From a checkpoint of a small CTC audio transcriber.
Data: trained on short read English sentences (LibriTTS-R), 26041 training examples.
Rows from block 3, named by matrix and row number. Rows with one number belong to one neuron. Each number is 500 + 50 x the weight over its row's rms, rounded and kept within 0 to 999. All counts start at 0. Numbers have three digits each. After the name is the row's rms in percent of the matrix's.
# fc1: first MLP up (model.blocks.3.ff1.fc1.weight, 1536x256), inputs 185-221
# fc2: first MLP down (model.blocks.3.ff1.fc2.weight, 256x1536, transposed), outputs 185-221
fc1.1124 091:569472491501491492523515454416537484465512472501528455479461471603448466471522415459509381474519517517499446482
fc1.1125 101:441491549543453473474490488505575496489520498510495420514444446383503466459484548578449476515527494541461427475
fc1.1126 100:509508543428518496429459502371392479522519547519474524547512548524556527558570476398490431467495470522525563486
fc1.1127 105:464535493548415454525561501539509371464635507548408369535522545491476453537495533562437590525452459544532427495
fc1.1128 112:473452581462522537545507545500516341524450528568447541493539521493534481466471566490492452483539519571574481549
fc1.1129 088:418425536473544473471525490493456508570563459564555497438461471472410519507526499558537503575544492544528528467
fc1.1130 092:518536527482450505453490502505461446501514538559471517522449543467426638379564521469511441400431522509471548525
fc1.1131 102:452520495578507530521533491518513461532558494485559394510394438568535459471563401613398523469461484524532545497
fc1.1132 101:504421460472415539471519468507425438439508477629579439566473574518499568506498462499454457518485449451490491521
fc1.1133 112:565569521452513403533471567489509576505339482403514528553481504501401583444422455500404406490402509565429491474
fc1.1134 091:469542522474459484616476505432578510448487501528469478484536504489527492509563535485577601492487444450566567494
fc1.1135 107:480553507505477518521462531478507474424433520482475469500523454488444593499547555543550525432534497488474517508
fc1.1136 099:571422398577383493474548519511452512525530522371485480450409478457428503428461561493518488461547483508494501434
fc1.1137 096:452431486457512603473574542449464414514502477509374555492509454610509468546385540427425495496476498462506490579
fc1.1138 091:536536474468524540455535542448464533527489529616580489519530503442525496427452492494490480522540587507568520423
fc1.1139 093:602456440571417451500529433475485490459462505432545542502547466516521562465472426500458497505465522502516507474
fc1.1140 100:525447425500426528485527498459523491524445412466453514566461513509532518474488509464433486518442530424517465569
fc1.1141 105:516524401550424438562462583455486422491536424579492463601559463525471465469417498501455561515443487499489470585
fc1.1142 093:409480433537457480537477511561396492558532552474565497515495535494385479442593504476444509491537514463493477481
fc1.1143 085:468533566545506547491447468526423515506477479535431568567528443462482622531436517531539460440429511492517504491
fc1.1144 091:496480520536469477443496487425461540471498577503424599470546460445491525508516466389522565487401500478440455432
fc1.1145 094:520579593406501429540461490472495480505514624464495432503574427464474461446478484509470508543514515496549468536
fc1.1146 098:483434571495456531442487596445527382528545476505546551431516464451528522588565445517485552511430496552454463453
fc1.1147 108:428463522469562480507515536510511441545442505406536571486466422464517415448504557537488529527543444447568528525
fc1.1148 107:548436505451513513501456529470537482448682444401471434491550430472430497439477488472480516444568462469543460519
fc1.1149 097:608478508495498496524522481438485575569459450410469404529517468522527375453481532527500478435536554557506493526
fc1.1150 109:488509488548414509420420432567533525470450489559470452461547430462452513418506430471366515493519490444465514458
fc1.1151 103:475481493459531540573483503480471515396479495507539497470425485532540491604541500502521525546458564473567427437
fc1.1152 109:462524443491600457419520490449502467483558556461456557477501460573519501545538607494526484522530609570479485485
fc1.1153 091:441552525565465532445465525580485510576481540412504488459566465554521518503380577502582450571459444542484501439
fc1.1154 104:523492533565457407499512452562437539469474542526455611555519489431530572507466459485481482504515501484479428453
fc1.1155 106:435523534624533550460546537602531570489504453430412503581486416418458485554428520615459476508478447420496588481
fc1.1156 115:462486478474480337517449539459513458528457504466503574495483478469475474522497519535485471499455491461460486574
fc2.1124 092:465496510514472491420516567464515537557436557467577490501361415545481357550567481504450503509563555606521446471
fc2.1125 101:499540536493509558541494516464468499483441466442506499485426598510489502460495511556490577529478530423498503491
fc2.1126 091:556541496593495469443481555393501448547482461510541549550484466455462457555607531377506493454504503557431533500
fc2.1127 104:544580568541569493387494517556468390465527499539495525567378455480575432466534440455533428480554569540474520418
fc2.1128 109:494534539395468459667470473449521523487590378528462476484455486433509561506451589455572504547595382444489511463
fc2.1129 088:443479449507600508465535520504459435529486460551462541587404499476602496447560502527511501485574554454517449524
fc2.1130 098:558530584608444566470518487550518395404422470507579534507480445478387483558467543459442519540432505446501522631
fc2.1131 107:526493476439466463511549566466482477544483504543484535468415445511481533504453450516583416428537515496455505473
fc2.1132 101:621481561508504449463531428583539522533507511503423521470481579533420567516537560550478427560459532400476462589
fc2.1133 108:466511442506476434475522483553458439539594507496505555427549470398584464470518520466527441482539532525517539465
fc2.1134 099:572399446556397429487501454495461457540534458451565470456520486489508549499397554452500585428473362562423426494
fc2.1135 105:534418496514507580539505418517504500496472464561505520567521509497418616478409472419516617512501381512566554544
fc2.1136 099:557485473568489541528521516423498557517467504589513502463558525579580528438554456546511444447454550463455511523
fc2.1137 089:506520446479494575516497509525537532498543515496495514515374531546493530584477498602427527529436561519540531455
fc2.1138 094:538532441534422508473422487461471461468490452543441485478383455457483552501427519516529557424497536558523488488
fc2.1139 100:432423455504635455506494539429495448424471487529443484430401486549455515424439503523472458490526519601548493510
fc2.1140 106:519549484528437487482483515478510495498528422425455457485484491459549457527511506488492499377526554462622495517
fc2.1141 107:538516538505525500409556398557507538490523418476499435579467463493558564465471521406544479451461462544409529475
fc2.1142 089:498517459452536511509411541446574443501408565499475547517554553470591462559543496515529480472500498440555563520
fc2.1143 084:475527424528522537426475504560486447507510471476511564466462454470424504559458528453561474440518519446491431457
fc2.1144 093:485558514495431480556479456599613516384490432519600564506439429470489487517513536546518499565525487429556611490
fc2.1145 091:506454446439488549542456465477450399542480467477517475504497471428445542513486491467616512525543423484508596398
fc2.1146 103:436525521458499491475568475658474473476541478500491455449554440504566468468430594478572443458511536590480488500
fc2.1147 109:491535462492547474492529463484452510515576544499506571501426552624514420523455466454520556477478417511512498428
fc2.1148 107:448498501492492497496490516457450540440523513439509465473519540412511562524589578545468550521584534604463483452
fc2.1149 106:473464485427602529455469532483416531512507529557580555448501485481617475471584389569496525482486478543514589538
fc2.1150 113:484551419438510475524530573478480520405561453490505433483558490485458553513548466443505531520482526400431525513
fc2.1151 102:451562532495538539531437433456551457511486556479487510584473510495495535473449503489506370531471525474497442498
fc2.1152 111:475541510564568457561398493484492490463414506520509552492434542465586482518415505587473501510477492451513623502
fc2.1153 089:475583604525443395470531531450546474437478532448512572488569529454502561575480526415482437500601575509558513434
fc2.1154 108:494523592445454540517424513512522576495463369350510513643515475428568428454516407515405501397479573559574449535
fc2.1155 105:510551484472498558552527437533475490513612543472457455384507597525550504525511560528482463473421497535471492515
fc2.1156 108:587471451413523517426454545464613525501521487506466528468559580516493531492454549548480514531474479476542413445