config.toml
arch = "conformer"
dataset = "short read English sentences (LibriTTS-R)"
train_examples = 26041
qk_norm = false
dropout = 0.05
wave_strides = [5, 4, 4, 2]
layers = 6
beta2 = 0.999
lr = 0.0026
beta1 = 0.9
eps = 1e-08
batch_size = 128
lr_schedule = "cosine"
final_lr_fraction = 0
adamw_weight_decay_other_params = 0
Rows from block 3 of a small CTC audio transcriber, named by matrix and row number. Rows with one number belong to one neuron. Each number is 128 + 24 x the weight over its row's rms, rounded and kept within 0 to 255. All counts start at 0. Numbers have three digits each.
After each neuron's rows are labels from the 100 clips, of 14976, where the neuron reaches its highest value: "loudest" is the band of the loudest frequency at the time of the peak. Only what is clearly more common there than usual is listed. The data: short read English sentences (LibriTTS-R).
# fc1: first MLP up (model.blocks.3.ff1.fc1.weight, 1536x256), inputs 0-36
# fc2: first MLP down (model.blocks.3.ff1.fc2.weight, 256x1536, transposed), outputs 0-36

fc1.352:104115132143154124139133135144134077133098115140121149121151123126156157103129117124101082111141131121114137139
fc2.352:171121192161172126136070116085113120103112131143116133121143139155140110117137105116144160192126119114112149145
loudest: 500 to 1000 Hz; 250 to 500 Hz

fc1.149:108143135131063155117144114095104106170128115092155136112134162124089102122162138132131119128098127152124175133
fc2.149:127099113131132129137129147154093122131150105074121129119116167146149096130111111104094145125142094141130138112
loudest: 500 to 1000 Hz

fc1.427:148131109135142133122108161132121112117103135173116093138154141143125091165148104127125099090079068099133146148
fc2.427:149127124131139129144084072167131089121117154080131161105096165127156094089129143101129099125163124157135082087
loudest: 4000 to 8000 Hz

fc1.44:102161171084107153119099117116175081173116180184138144151122112114126106077136140110156144150110115134137132138
fc2.44:121162144140099142108136105148090161102127118135106164112124124119096181115091140127127086107134109133140114129
loudest: 1000 to 2000 Hz

fc1.577:146103106123149091177084101121152129120160110164111155142114164124088122127111103121186139109108156137112133148
fc2.577:133143080157098136094139132125146104179087160083128132161133112135161170123123146112093084120136137177122102111
loudest: 500 to 1000 Hz

fc1.356:153129097144130124095127183143145095139137159132097173161121124149103096141131152125126132142131099111149126089
fc2.356:147179085097116135115139097122157155128092105118109109078127149092128134139153169164118094139162109112156089113
loudest: 1000 to 2000 Hz

fc1.323:114146105083120107155112124156149107122092126134111152139118211122132169159099119136162129089123116112124100112
fc2.323:157110103110139130131165118110176105132141106115094129165121130141085130182091130129162129160130161163168130121
loudest: 500 to 1000 Hz

fc1.626:123143159103104173129160125131131160134102123127135145133139151111150110109158159135099126122088114140174156092
fc2.626:114137142143155130165145151127139113157157120155122177116098146114140123134153144142111088141143133141121117092
loudest: 4000 to 8000 Hz

fc1.210:093174114100142152144109167089111133148101119119120102131117109134161122120160143063101153106138113088121152145
fc2.210:140158150094093127119111135116136113133129114146155145120095115172118119142170151115159162120149162107119098159
loudest: 4000 to 8000 Hz

fc1.416:129143075121140148115147148120170134138141132183056089101117087094118155114149108103087076143113146114100130048
fc2.416:118124142110139145159133142117140095106121167114125145099138086127145095143129110121132063111156132141119097124
loudest: 4000 to 8000 Hz

fc1.319:156105125095103123106136114154119125144111132146147063132107117127076090124158147137103138101095143165125134117
fc2.319:166100155092140104168102132090126143131089149110120123120136077110102109111112112149113092094114139089141141157
loudest: 4000 to 8000 Hz

fc1.555:120123127108182082185102087136149138114106121133111129135110103147130142100123114100148181122142107150113138131
fc2.555:152099069174117080100124115148093128129134141172149108172174103142160131192096090114172145141148126094158112146
loudest: 500 to 1000 Hz

fc1.739:105131104097134116171114181117153148131103186112134133137124109151109138110153122132152116122123136110128155148
fc2.739:124183127135098182132146101117124121146140143145154160145118167139144078137119157115140152106134135185099133117
loudest: 1000 to 2000 Hz

fc1.731:091181118124092121150100179095150112176087127156110120148100123135121146099162098146146138132113129139112146128
fc2.731:113171154157118134123156117124091118147139153146137144100126153179126134142117135137114105113113149141100173129
loudest: 1000 to 2000 Hz

fc1.672:132132184114087116147101148129147119090135105131121142136141148124134128121166119118107121134119104059170099105
fc2.672:153091140110147123135105124133120095176093161159113163160123132154131109132129107119108152118123111131144156119
loudest: 4000 to 8000 Hz

fc1.415:123144119084135136138156121117169097158138135179150162110111124099139137063120071102098088094158126129105087135
fc2.415:103174142165112077120150091097113149128104170125119130114145096166137156108134166139107118103153147085106147111
loudest: 1000 to 2000 Hz

fc1.591:140128112070147149138108103113100085112127139117118152165133108177116147117152131165144121131139153178144128091
fc2.591:131127123127127075118127098112092130146166133116162140160126105144104175121120093105127139171101128139163102134
loudest: 500 to 1000 Hz

fc1.382:137139136097133129160133134143154112088117135098139145105105147164148133129126151106151115121115148085102092141
fc2.382:141145162160113127075146183091147103149182137100157089117103124147143100154125078113088117142139108120109124148
loudest: 500 to 1000 Hz

fc1.235:141104120085131152112106085137165111141127104143097151138151123089113157160144111105147126075105114120141127103
fc2.235:141096113146191183093123137147129088154150134110141176109150117156170150166110136101128109090170133142075081135
loudest: 250 to 500 Hz

fc1.572:165123166157114133036121125144129126103129168093117144144114146146142107156135125127084129132136099124163139092
fc2.572:091077148081150151139109132105155118093128146113132144107133124136117132173121165055111126124133078116133180107
loudest: 2000 to 4000 Hz

fc1.640:173089118142139150082132115158163116107130097132087101147113126129108110085163150152101161133111130098153125114
fc2.640:107168132116167140114131112166131135091115145131100124121098160133103101157134180153080128095168101194115130131
loudest: 4000 to 8000 Hz

fc1.661:128106105143110141157086103130115130128163189099136138103095163128123169097108112130092128134128132131144132137
fc2.661:126130129117157091151155136164140155123125053106132123096092083136127120121105095087143111125162135124164160102
loudest: 4000 to 8000 Hz

fc1.408:087149148103119140105170125133172110158128138107145128149098102160121125158135080146108108093132128108122092108
fc2.408:119133130143108142121121094151157088115161127159113124138120113089096155150160107100176124099123156125151135148
loudest: 4000 to 8000 Hz

fc1.683:157117121168127131150104103129159102148099118127159154166140110142148104103124137100095125078106135131190154091
fc2.683:116130146151146160148181120162142132145123135153121127098113143101139101173119123154129120109153127134135129139
loudest: 4000 to 8000 Hz

fc1.139:167128103086123121161144101157126136158130114121137147108105126115124073169100142077164117102125070092157112084
fc2.139:151105115138123116167159130142128123070090116147169118138140145121115115130134141106174088127091132118145150106
loudest: 500 to 1000 Hz

fc1.264:127138115118174138146158117149114150154107099118158124166092161161102094121132146110076158104122155167134146153
fc2.264:121124144165129111118151120157124123132093144161132145155156142129121144124111120137091081097112084129101099138
loudest: 2000 to 4000 Hz

fc1.293:117127098142099133153136140137152096184140142167070138126133099147089092105130132115122107128132100122151106150
fc2.293:152111146126112138119145115140162113099136145118122098168132135131148143137070130105094167152081100151161174154
loudest: 250 to 500 Hz; 500 to 1000 Hz

fc1.11:112133101175111095088110111123143114182148186136088104142151124122085101123110101163131116129100159114114118095
fc2.11:141118085170149117116156136127132119141164116115138148142093145171092125154148135070116125079110120149155135121
loudest: 500 to 1000 Hz

fc1.571:172114085129119152122172099089112090136126089090136152130106143115106120102163168096099164119107108148151172127
fc2.571:160115147145151077118093153137116114180152134169115147173133120130121088141125122136130152112129202101137136137
loudest: 500 to 1000 Hz

fc1.28:173094154162173108154110119180124138143112158145171168114085146136109084162153067137110141110124131106138122129
fc2.28:138119137146139127150122127120110082115119124093126183096102152133150093109171123071134154130097128135112124105
loudest: 4000 to 8000 Hz

fc1.693:103114130149164147170124118147134131131110095100136106120151121131114077163131148163135111146106134137140114120
fc2.693:111087077163090121165123094161145145122136138126130104157156149139126091117115168118151145137105134116134119158
loudest: 2000 to 4000 Hz; 4000 to 8000 Hz

fc1.201:093111133174130121129165123094159136133125107200165160106126124138118102137133142134151135120117120110114141113
fc2.201:136090141123140133110103160120115118109133139138090140117163116082150126146136117132095125112119105152129157137
loudest: 4000 to 8000 Hz

fc1.474:102137131175179154175190117133100138145122120152100133130113132112122116146170122094152084121109092105093120142
fc2.474:185137145155111147139079160113119122121116133144127110160138138114099143143094143125136104126150080150126148110
loudest: 500 to 1000 Hz

fc1.186:127106115100092150146113140140156046166156134130137129113103091105164128136121071135116113139124124108081111149
fc2.186:131176091132134152134103105108147124118173100175163135108132122061116110122121154124133141113116191163144100133
loudest: 1000 to 2000 Hz

fc1.409:167110129189120133169097130102137112177112121120115120125125108101162149123107114123151149124151110121159186123
fc2.409:149106184122085111114079157142111161118134094083100154097113179138106115119127136092145136104121147152124141116
loudest: 500 to 1000 Hz

fc1.95:096119125134121144169120125134119157122148111119135151098123090159110176133135128075091144112165112104109104136
fc2.95:171121126117156110098113127105156143115112141144129169161107145166187139145122163111133142109139181132122141149
loudest: 1000 to 2000 Hz

fc1.766:100140108097108162070192120137118081148104145160145107112125140155102142151143142163079162099102122169175123134
fc2.766:122150122127117133154121157158131126125075131105131150084131098116116119173103151136149119092124134128165094116
loudest: 4000 to 8000 Hz

fc1.596:044118121154109091137114154123121186140156171109104136109143158106147133169133137147084137136130116130118118145
fc2.596:118123118137113133124109112117132168086134151147163139135117097137138170152130127138146161114148143113152113132
loudest: 500 to 1000 Hz

fc1.199:157124144121152117123147130121130157139108151140133101140115128124138123146143132135146147147109149167134090136
fc2.199:118136165145095124133118120137132162138146063146127122181088157130117142134134149172126150104127101133166112140
loudest: 2000 to 4000 Hz

fc1.32:127113158107093096153100132119131104100110099115142126087122079142181127143131117147153138147138210138105120130
fc2.32:168130154123116125107162168142153105140145132110181110139090118093143171132130186120104130047120088125087112131
loudest: 4000 to 8000 Hz

fc1.176:135154166132139116146163116127090120135154138124108147158113149149107138114124144085098082117093141125110104146
fc2.176:161129129135107132113156144094115126120132107131157126054126147084119150106119049158094133116152121154142131106
loudest: 250 to 500 Hz

fc1.47:130156125160093129113090136164132090131180124150153096154138146142148092138130136139138098198135113082134137097
fc2.47:113130138136147100138108114073129090107164116148153130137153134110145139118129139105149145113166138139133086115
loudest: 4000 to 8000 Hz

fc1.557:135110094108092151100152129113115130109124141153089144113133124117085137116168112129151147135073129155097121136
fc2.557:145148103146089075118108153112123148159117108133141134131127109167098125115067074151108117122143143136145092118
loudest: 500 to 1000 Hz

fc1.212:165135110121168102122129121096140146136085140136145194086122124101133052160190111155123126150123100107109126138
fc2.212:067124147129073114138124104140135124145209116117106135086082099133135124153126120095112141132162148148132103133
loudest: 2000 to 4000 Hz

fc1.64:113143108101154139140106135084150163118088132125110122069096125115155125152152158140117095138123096179175114087
fc2.64:108145115094162151092112113097084135152136129155137128136131107129128082147096124137130087101130139142176117138
loudest: 2000 to 4000 Hz

fc1.326:140143151142108158110131091129132125114146084147159126160097137117143123118124069143133144086142088128133119124
fc2.326:116167149122103154141133169128144133086149132104117143112118152106122105090127155134140139178135113156147159113
loudest: 250 to 500 Hz

fc1.81:108105153156152151148156175073186111164137144161128175165149159137122139127098140142100107132132117145104148083
fc2.81:135141071109112093134140113121101141140094073140158080132160150116101143109152119119120135126107109157123181118
loudest: 4000 to 8000 Hz

fc1.486:166139104120125122153142130116163186142126134124125176168146112167100138099132129158118160116132109120124181138
fc2.486:094128121132132174103149079154153116113139098125127114101111142152155149100085153123102158131149175123115115123
loudest: 1000 to 2000 Hz

fc1.349:134123138126139112127088078132075164121103122140088135150125130116088113149124123115122148151156136097113127152
fc2.349:125131157111126131084080144124191100161112143156168145148097123165140063145135143102123132099119122130119158145
loudest: 250 to 500 Hz

fc1.56:122152068093163141136152135107131150135111142146130126110147091105095117145123126143167113105163103101119165119
fc2.56:145171146134106158129156178118122121089164152120125093130118140124136172126143100133145148131143136148126081114
loudest: 4000 to 8000 Hz

fc1.371:149163121122117148059120098167119118125092132126156131104094137126122154135134170173099144120153153133181147119
fc2.371:130149142160160134146174145104152143161086135120165093138097122115101153129124097089130078124079159116103157134
loudest: 2000 to 4000 Hz

fc1.519:102137104103136134119120148147114119131134147167114153113151118144132058149109123124104098154140101101112107114
fc2.519:151115147132126150136139132161122133133121123171085060121091118101115109107097122138168139127121167158140160128
loudest: 4000 to 8000 Hz

fc1.531:143131137146131124093118127127142155154127125136155191142111092129138092178172122104144095153150109131098155119
fc2.531:133131117109122112131109153123107144147153122111137146136114098118119117162122091097156134139141139127123123133
loudest: 2000 to 4000 Hz

fc1.714:092113129114111086159135133119118100144113136122096098125119110116145126141156125093146118106133127124107134145
fc2.714:131163142103179161131056152151177122155134143151125130103154150110106115155087122106131109135130156119154134154
loudest: 500 to 1000 Hz

fc1.289:098111111095133114139162112130132122131161129134113124127126184139090088142121129110116127120136160186139140084
fc2.289:113099128147151141119146140160111125116148151100112171125122152100121115123134151137143134144123117158116110148
loudest: 500 to 1000 Hz

fc1.475:119114126131090076162138124114138175158185104133155112159154093119105177165132122101121106142145101139153132143
fc2.475:105099142160116109133128135107140107202145094138139110066136096161163111094132123151121155129141154104116108109
loudest: 1000 to 2000 Hz; 4000 to 8000 Hz

fc1.651:098121117157142124131101139144139145107146102062107141112096082114148099132155140153109132115135159128137162132
fc2.651:130145132126139165119124085129125111144123122114144127114159128119137163118113136098148107157162150112087152096
loudest: 250 to 500 Hz

fc1.23:074158170120071105153119098139173139115100104136092117164114127082130113115113127119144130145136148111135145120
fc2.23:151125141187062135094136081151157081138155106129127137112138143139144116191130080119132151122159123116118116183
loudest: 1000 to 2000 Hz

fc1.20:112156118099118109116090118176153120138148108114147093176112094110094103149122127115119141107105129097132129093
fc2.20:095098101068192147114114143106093127189130150111118155123118104125083189131166106137118113106104152120134130147
loudest: 4000 to 8000 Hz; 2000 to 4000 Hz

fc1.25:116128167129124097142147138153120104122152130131137088150156091116147158114163155101177140142077117117139153160
fc2.25:147132126200147144097115142114140114154133112115096105134169106153155098123125117082147086158114136127139117143
loudest: 250 to 500 Hz; 500 to 1000 Hz

fc1.300:130097123102111081147115085122122130118131126130123144110159177118078124114165119126117135140155124128122135144
fc2.300:153153114171120134085148076149146142192115140131171141167143128126119130091123119136160111136155098200134124096
loudest: 500 to 1000 Hz

fc1.533:147147073129104113124121121166088126162090153138129145123151100141172128151132125155147153171170115144117142109
fc2.533:158101134109152149146130129152136103078118116112113143119121138142109160104146100161163114110142120141115115123
loudest: 500 to 1000 Hz

fc1.695:104153147142136174109065116165157118112112121111085103119097129133127116128127087093139140135150137106118126107
fc2.695:124149130117148145076117109113127126121137128123065134118133139121113123132136114110102107160110121106119147135
loudest: 1000 to 2000 Hz

fc1.322:101142081150098137111146111163132138116156101154136132134107120140095101134085123103159121123111152110115117120
fc2.322:173121164148152128089130154126151126135102157158125121119172136105109146169138140097156191142137113159169132137
loudest: 500 to 1000 Hz

fc1.225:156096177093110182132160134110086149131114134133169149159135081113145137157143137130176133109120111130095112100
fc2.225:096095124124122162143101153149122122140140143167150092139150129146121146146153178175112115119145174114145086163
loudest: 4000 to 8000 Hz

fc1.70:090172094119133167120092155144115140164123138092184149114163114152117189116119153131181111110128115146109132120
fc2.70:137079113136072125101115107141167104151138112116151133131106149176076115101095120117129157116129128113140173121
loudest: 2000 to 4000 Hz

fc1.142:124175150083132095125100107100104137101140157127131110182143089130100132138152115117102134123145127108152153120
fc2.142:200128157108147134127118115135155164160126112164111112121141101147094160128143169125149127143144119123111131121
loudest: 250 to 500 Hz

fc1.287:146145127146120162139147091122152151111082139139119105140117122089130139122137113093150099133130167120110179133
fc2.287:122108140143124142117181115139134142162090148127101123142145144122137108141140165133148129142152158135129139114
loudest: 4000 to 8000 Hz

fc1.576:128158157168161104153163118144095108136114159162144141144085088118105131153115123148146137099102120102129083148
fc2.576:147151143122133121156104118127140085142113120085134113203170185100130133173122126141161124129064176138131139145
loudest: 500 to 1000 Hz; 250 to 500 Hz

fc1.146:113173122126149147207085121117144098114127164101114143126141162122153125132126152158074096101134143094134145139
fc2.146:125129132128155137105119144148140109131098138137092105098148123107140144066148108101113138162124131170155135163
loudest: 500 to 1000 Hz

fc1.171:162157169175141147135165160105170096136105132182144103132109110138145116184125118141145107101147114122151119109
fc2.171:133075121106120138156119137085132097094143151146092157146150127115122085128116115153111151150121105113140154096
loudest: 500 to 1000 Hz

fc1.215:144133158111146094172150163149142117117118113126152135117102165164095110156121137148182142156136091139112149106
fc2.215:145110122097131113080114127072160082127184145138164096100084137132115128162116124151133117133160148158107125121
loudest: 250 to 500 Hz

fc1.67:152140142147100148121137094147093129145120121132108097163104143147185126111140140127144132158141118101113143086
fc2.67:167134132094107106111139097137116105194133126160133139122170137137092112134137146159166107103128133114115135109
loudest: 500 to 1000 Hz

fc1.476:157079106122121068118145134145082128156118117085143145146126177119059129123141136126162123168158148105111117157
fc2.476:101122121100190125117138142146106174145163169070124120111133125074161185121157080083136080094151118119121149152
loudest: 2000 to 4000 Hz

fc1.303:106097145120092077118158119145109129164149108141120100130195111091107163133120114163156133128087104144157124108
fc2.303:132091123162122095122144157149111164109093142147129137109124125136117127167156134167131152155128145145146125099
loudest: 4000 to 8000 Hz

fc1.120:120129106133098140118099129113158135134111109142151131073122138142109119108136106133110087163107129108102135107
fc2.120:142161119124110135103144121128098137116134158134125140122147150139135123129125139151111086135097123146098120155
loudest: 1000 to 2000 Hz

fc1.77:135165129106066154177136142151123118127126133142082104152145099142114142149122166165142157113124117129153139142
fc2.77:139137117151127088075123098100085177145117094123150167099161134078157112122095148126105106099126127128166105116
loudest: 500 to 1000 Hz

fc1.609:180131119123101117102075113111122092129085141101111115112174111103110124141129118160150145129158061138093084096
fc2.609:119193167132125131155111088145124091149086136113123165144143134106126101098140137124120172160100146156126132122
loudest: 500 to 1000 Hz

fc1.22:098094136134115096115114150164139136157109148101079114126195118162115081133149149151094102098175091115128188150
fc2.22:120141111136141132140089095119125127129137119116090128102148130116102122132139172123088128161097163143142125104
loudest: 500 to 1000 Hz

fc1.733:159107083149138138118116103121108064153113113147119179091115145121150077123139110106106146113103152092145133155
fc2.733:131181112155146106080150108127107108133143124150090147176102125162112093142102159102141104122092125092091104162
loudest: 4000 to 8000 Hz

fc1.309:092105103141183092132115112119092108143095152082114121116185153135119117141115141117151145183161094158150128129
fc2.309:142154107127115120125111141129109125148113121143128096160104101111138149120131120134153095150101134148173125156
loudest: 500 to 1000 Hz

fc1.568:149142146171093130116155091130142142129115142139109121203132144158093107097134163120108119150129113134126083117
fc2.568:131128136137103139105125147127126136177100098119130148123108113159111164102117113133111082153109136084125112127
loudest: 250 to 500 Hz

fc1.488:137155102122143126111133102171129118110148137155103137153102128117129146108085156131107134132153146133113121131
fc2.488:104138100146162129111150129199140119115118088117143070116149143154118140152128113155098086098156175126134179155
loudest: 500 to 1000 Hz

fc1.51:138128172129120117075111165160166108142130137122083104127135154133062131137116082123117081149128119122139112120
fc2.51:118112111149122135085122123070082149117187118106108111139150093126118135115117178127104166138122149133146140133
loudest: 250 to 500 Hz

fc1.482:121100114107101142133130175143143130129129165118123116133106143137144101150130099118148112094117127167156125161
fc2.482:130094148136075145112084137123122159109134147109101077090104136134131123167173111124152141106115132088148109093
loudest: 250 to 500 Hz

fc1.424:093186167076126164141137087144119110117076138098112142162134102113176144117124112125155072095130152098145170153
fc2.424:159134158129120121147167126135124109172089144114163139115150120133108083149179119143129134117137102149104116153
loudest: 4000 to 8000 Hz

fc1.391:092155166149141129088124137152104068146108097146120091127176155112134135114128148147170135072122105112164124129
fc2.391:117120102172131145111122167145141134136074134149131156114142122089127111201127131168111166104141093153140096086
loudest: 4000 to 8000 Hz

fc1.575:131082119107100150091078094094122132141134144147133069103184136161122129105108145127177142151184152143142118134
fc2.575:125131126118110139105157144126119179138114112170082067171149141110113105197158130160079127121090152148148136144
loudest: 500 to 1000 Hz

fc1.315:107138114096131120109062139110120124112083125153122115162133151158091126103107134164142124139145123131093150096
fc2.315:107145116160130154134146128105136106168126186095153159131124140153129108134121158117138105140126144123151152161
loudest: 1000 to 2000 Hz

fc1.507:162111140122106156152085128162147121122148151146149168142140124144109136137094126134131176098144134135079147129
fc2.507:149146105120128116094148139130138127100141103129110145085127116117139125086140157093130143122109113121104120066
loudest: 4000 to 8000 Hz

fc1.40:094073117089123127099088133151140111158120105142134112146154093129102101122132155172142113134153151162114216150
fc2.40:100178139166109136122083085060116137157123150130141135112127149109105108089057136164126134122146143133156097103
loudest: 500 to 1000 Hz

fc1.245:111125156101118144090127124107174164141144135179133145095139152109121131125161145133120099112120074130149132151
fc2.245:137104120147150120147078128162102128079113153129106111151111120186142104139148139116159089150134069141097145131
loudest: 4000 to 8000 Hz

fc1.446:153113115136118141129128102132157138137078102110145142141089097118112093118117168161164128148111101107106127109
fc2.446:187109166138078112098170127094116134152150173093131153139135102128146102091097103141107150117146143121132088106
loudest: 500 to 1000 Hz

fc1.184:102150112109135182087111154092107142139153124150075086123135167122144116135133121099081175181098136122143111145
fc2.184:121160165117107126125170094172123129093105072126136129150101084126178147128130108103137102167188150115099134134
loudest: 4000 to 8000 Hz

fc1.454:104115114128123161125134116186113136154088119139102134124148128159096158127118140148100151096129148109127109093
fc2.454:142160128138162112146080146143137137115138120123121135110139107087132113155123141141144127097130116142137142123
loudest: 4000 to 8000 Hz; 2000 to 4000 Hz

fc1.645:122108133128140099146115143112153104102117105116123119164113142142123126123122137147149135112152167120145159085
fc2.645:123108127131164090155083099100137132175158163128118101115112110128144142140131140098136148094117101161141082137
loudest: 500 to 1000 Hz

fc1.172:161198128100108149118133167113159119109093176118158127141124103106139162124182161087153161103122097139139114172
fc2.172:129065109093088140161098161086095110124108110101142102099102113114110116139122127185100164128106162140120108143
loudest: 4000 to 8000 Hz

fc1.299:165110132145138134093149174141129129140122104118168150073125124157158136073178112106116112127116125127135144127
fc2.299:081119105104142139141144132091105118136141121138121101100125149155133147120186116164154158145163155148121129136
loudest: 2000 to 4000 Hz

fc1.115:107156156128122104129150116113100147111152106161120135128131105128140139088141149148112147118124142130118165122
fc2.115:120095154135128083130123118152136158142125152169108122118117125149103146144115109118109164146108115134125132150
loudest: 2000 to 4000 Hz

fc1.90:114132097090084139122150104115144120141131096136132166175143105144123134069137121125146069113166112117141109152
fc2.90:140086134154144118145153140152135140115150136144122104144111130138111147108131099145136159131098157101098179161
loudest: 250 to 500 Hz; 500 to 1000 Hz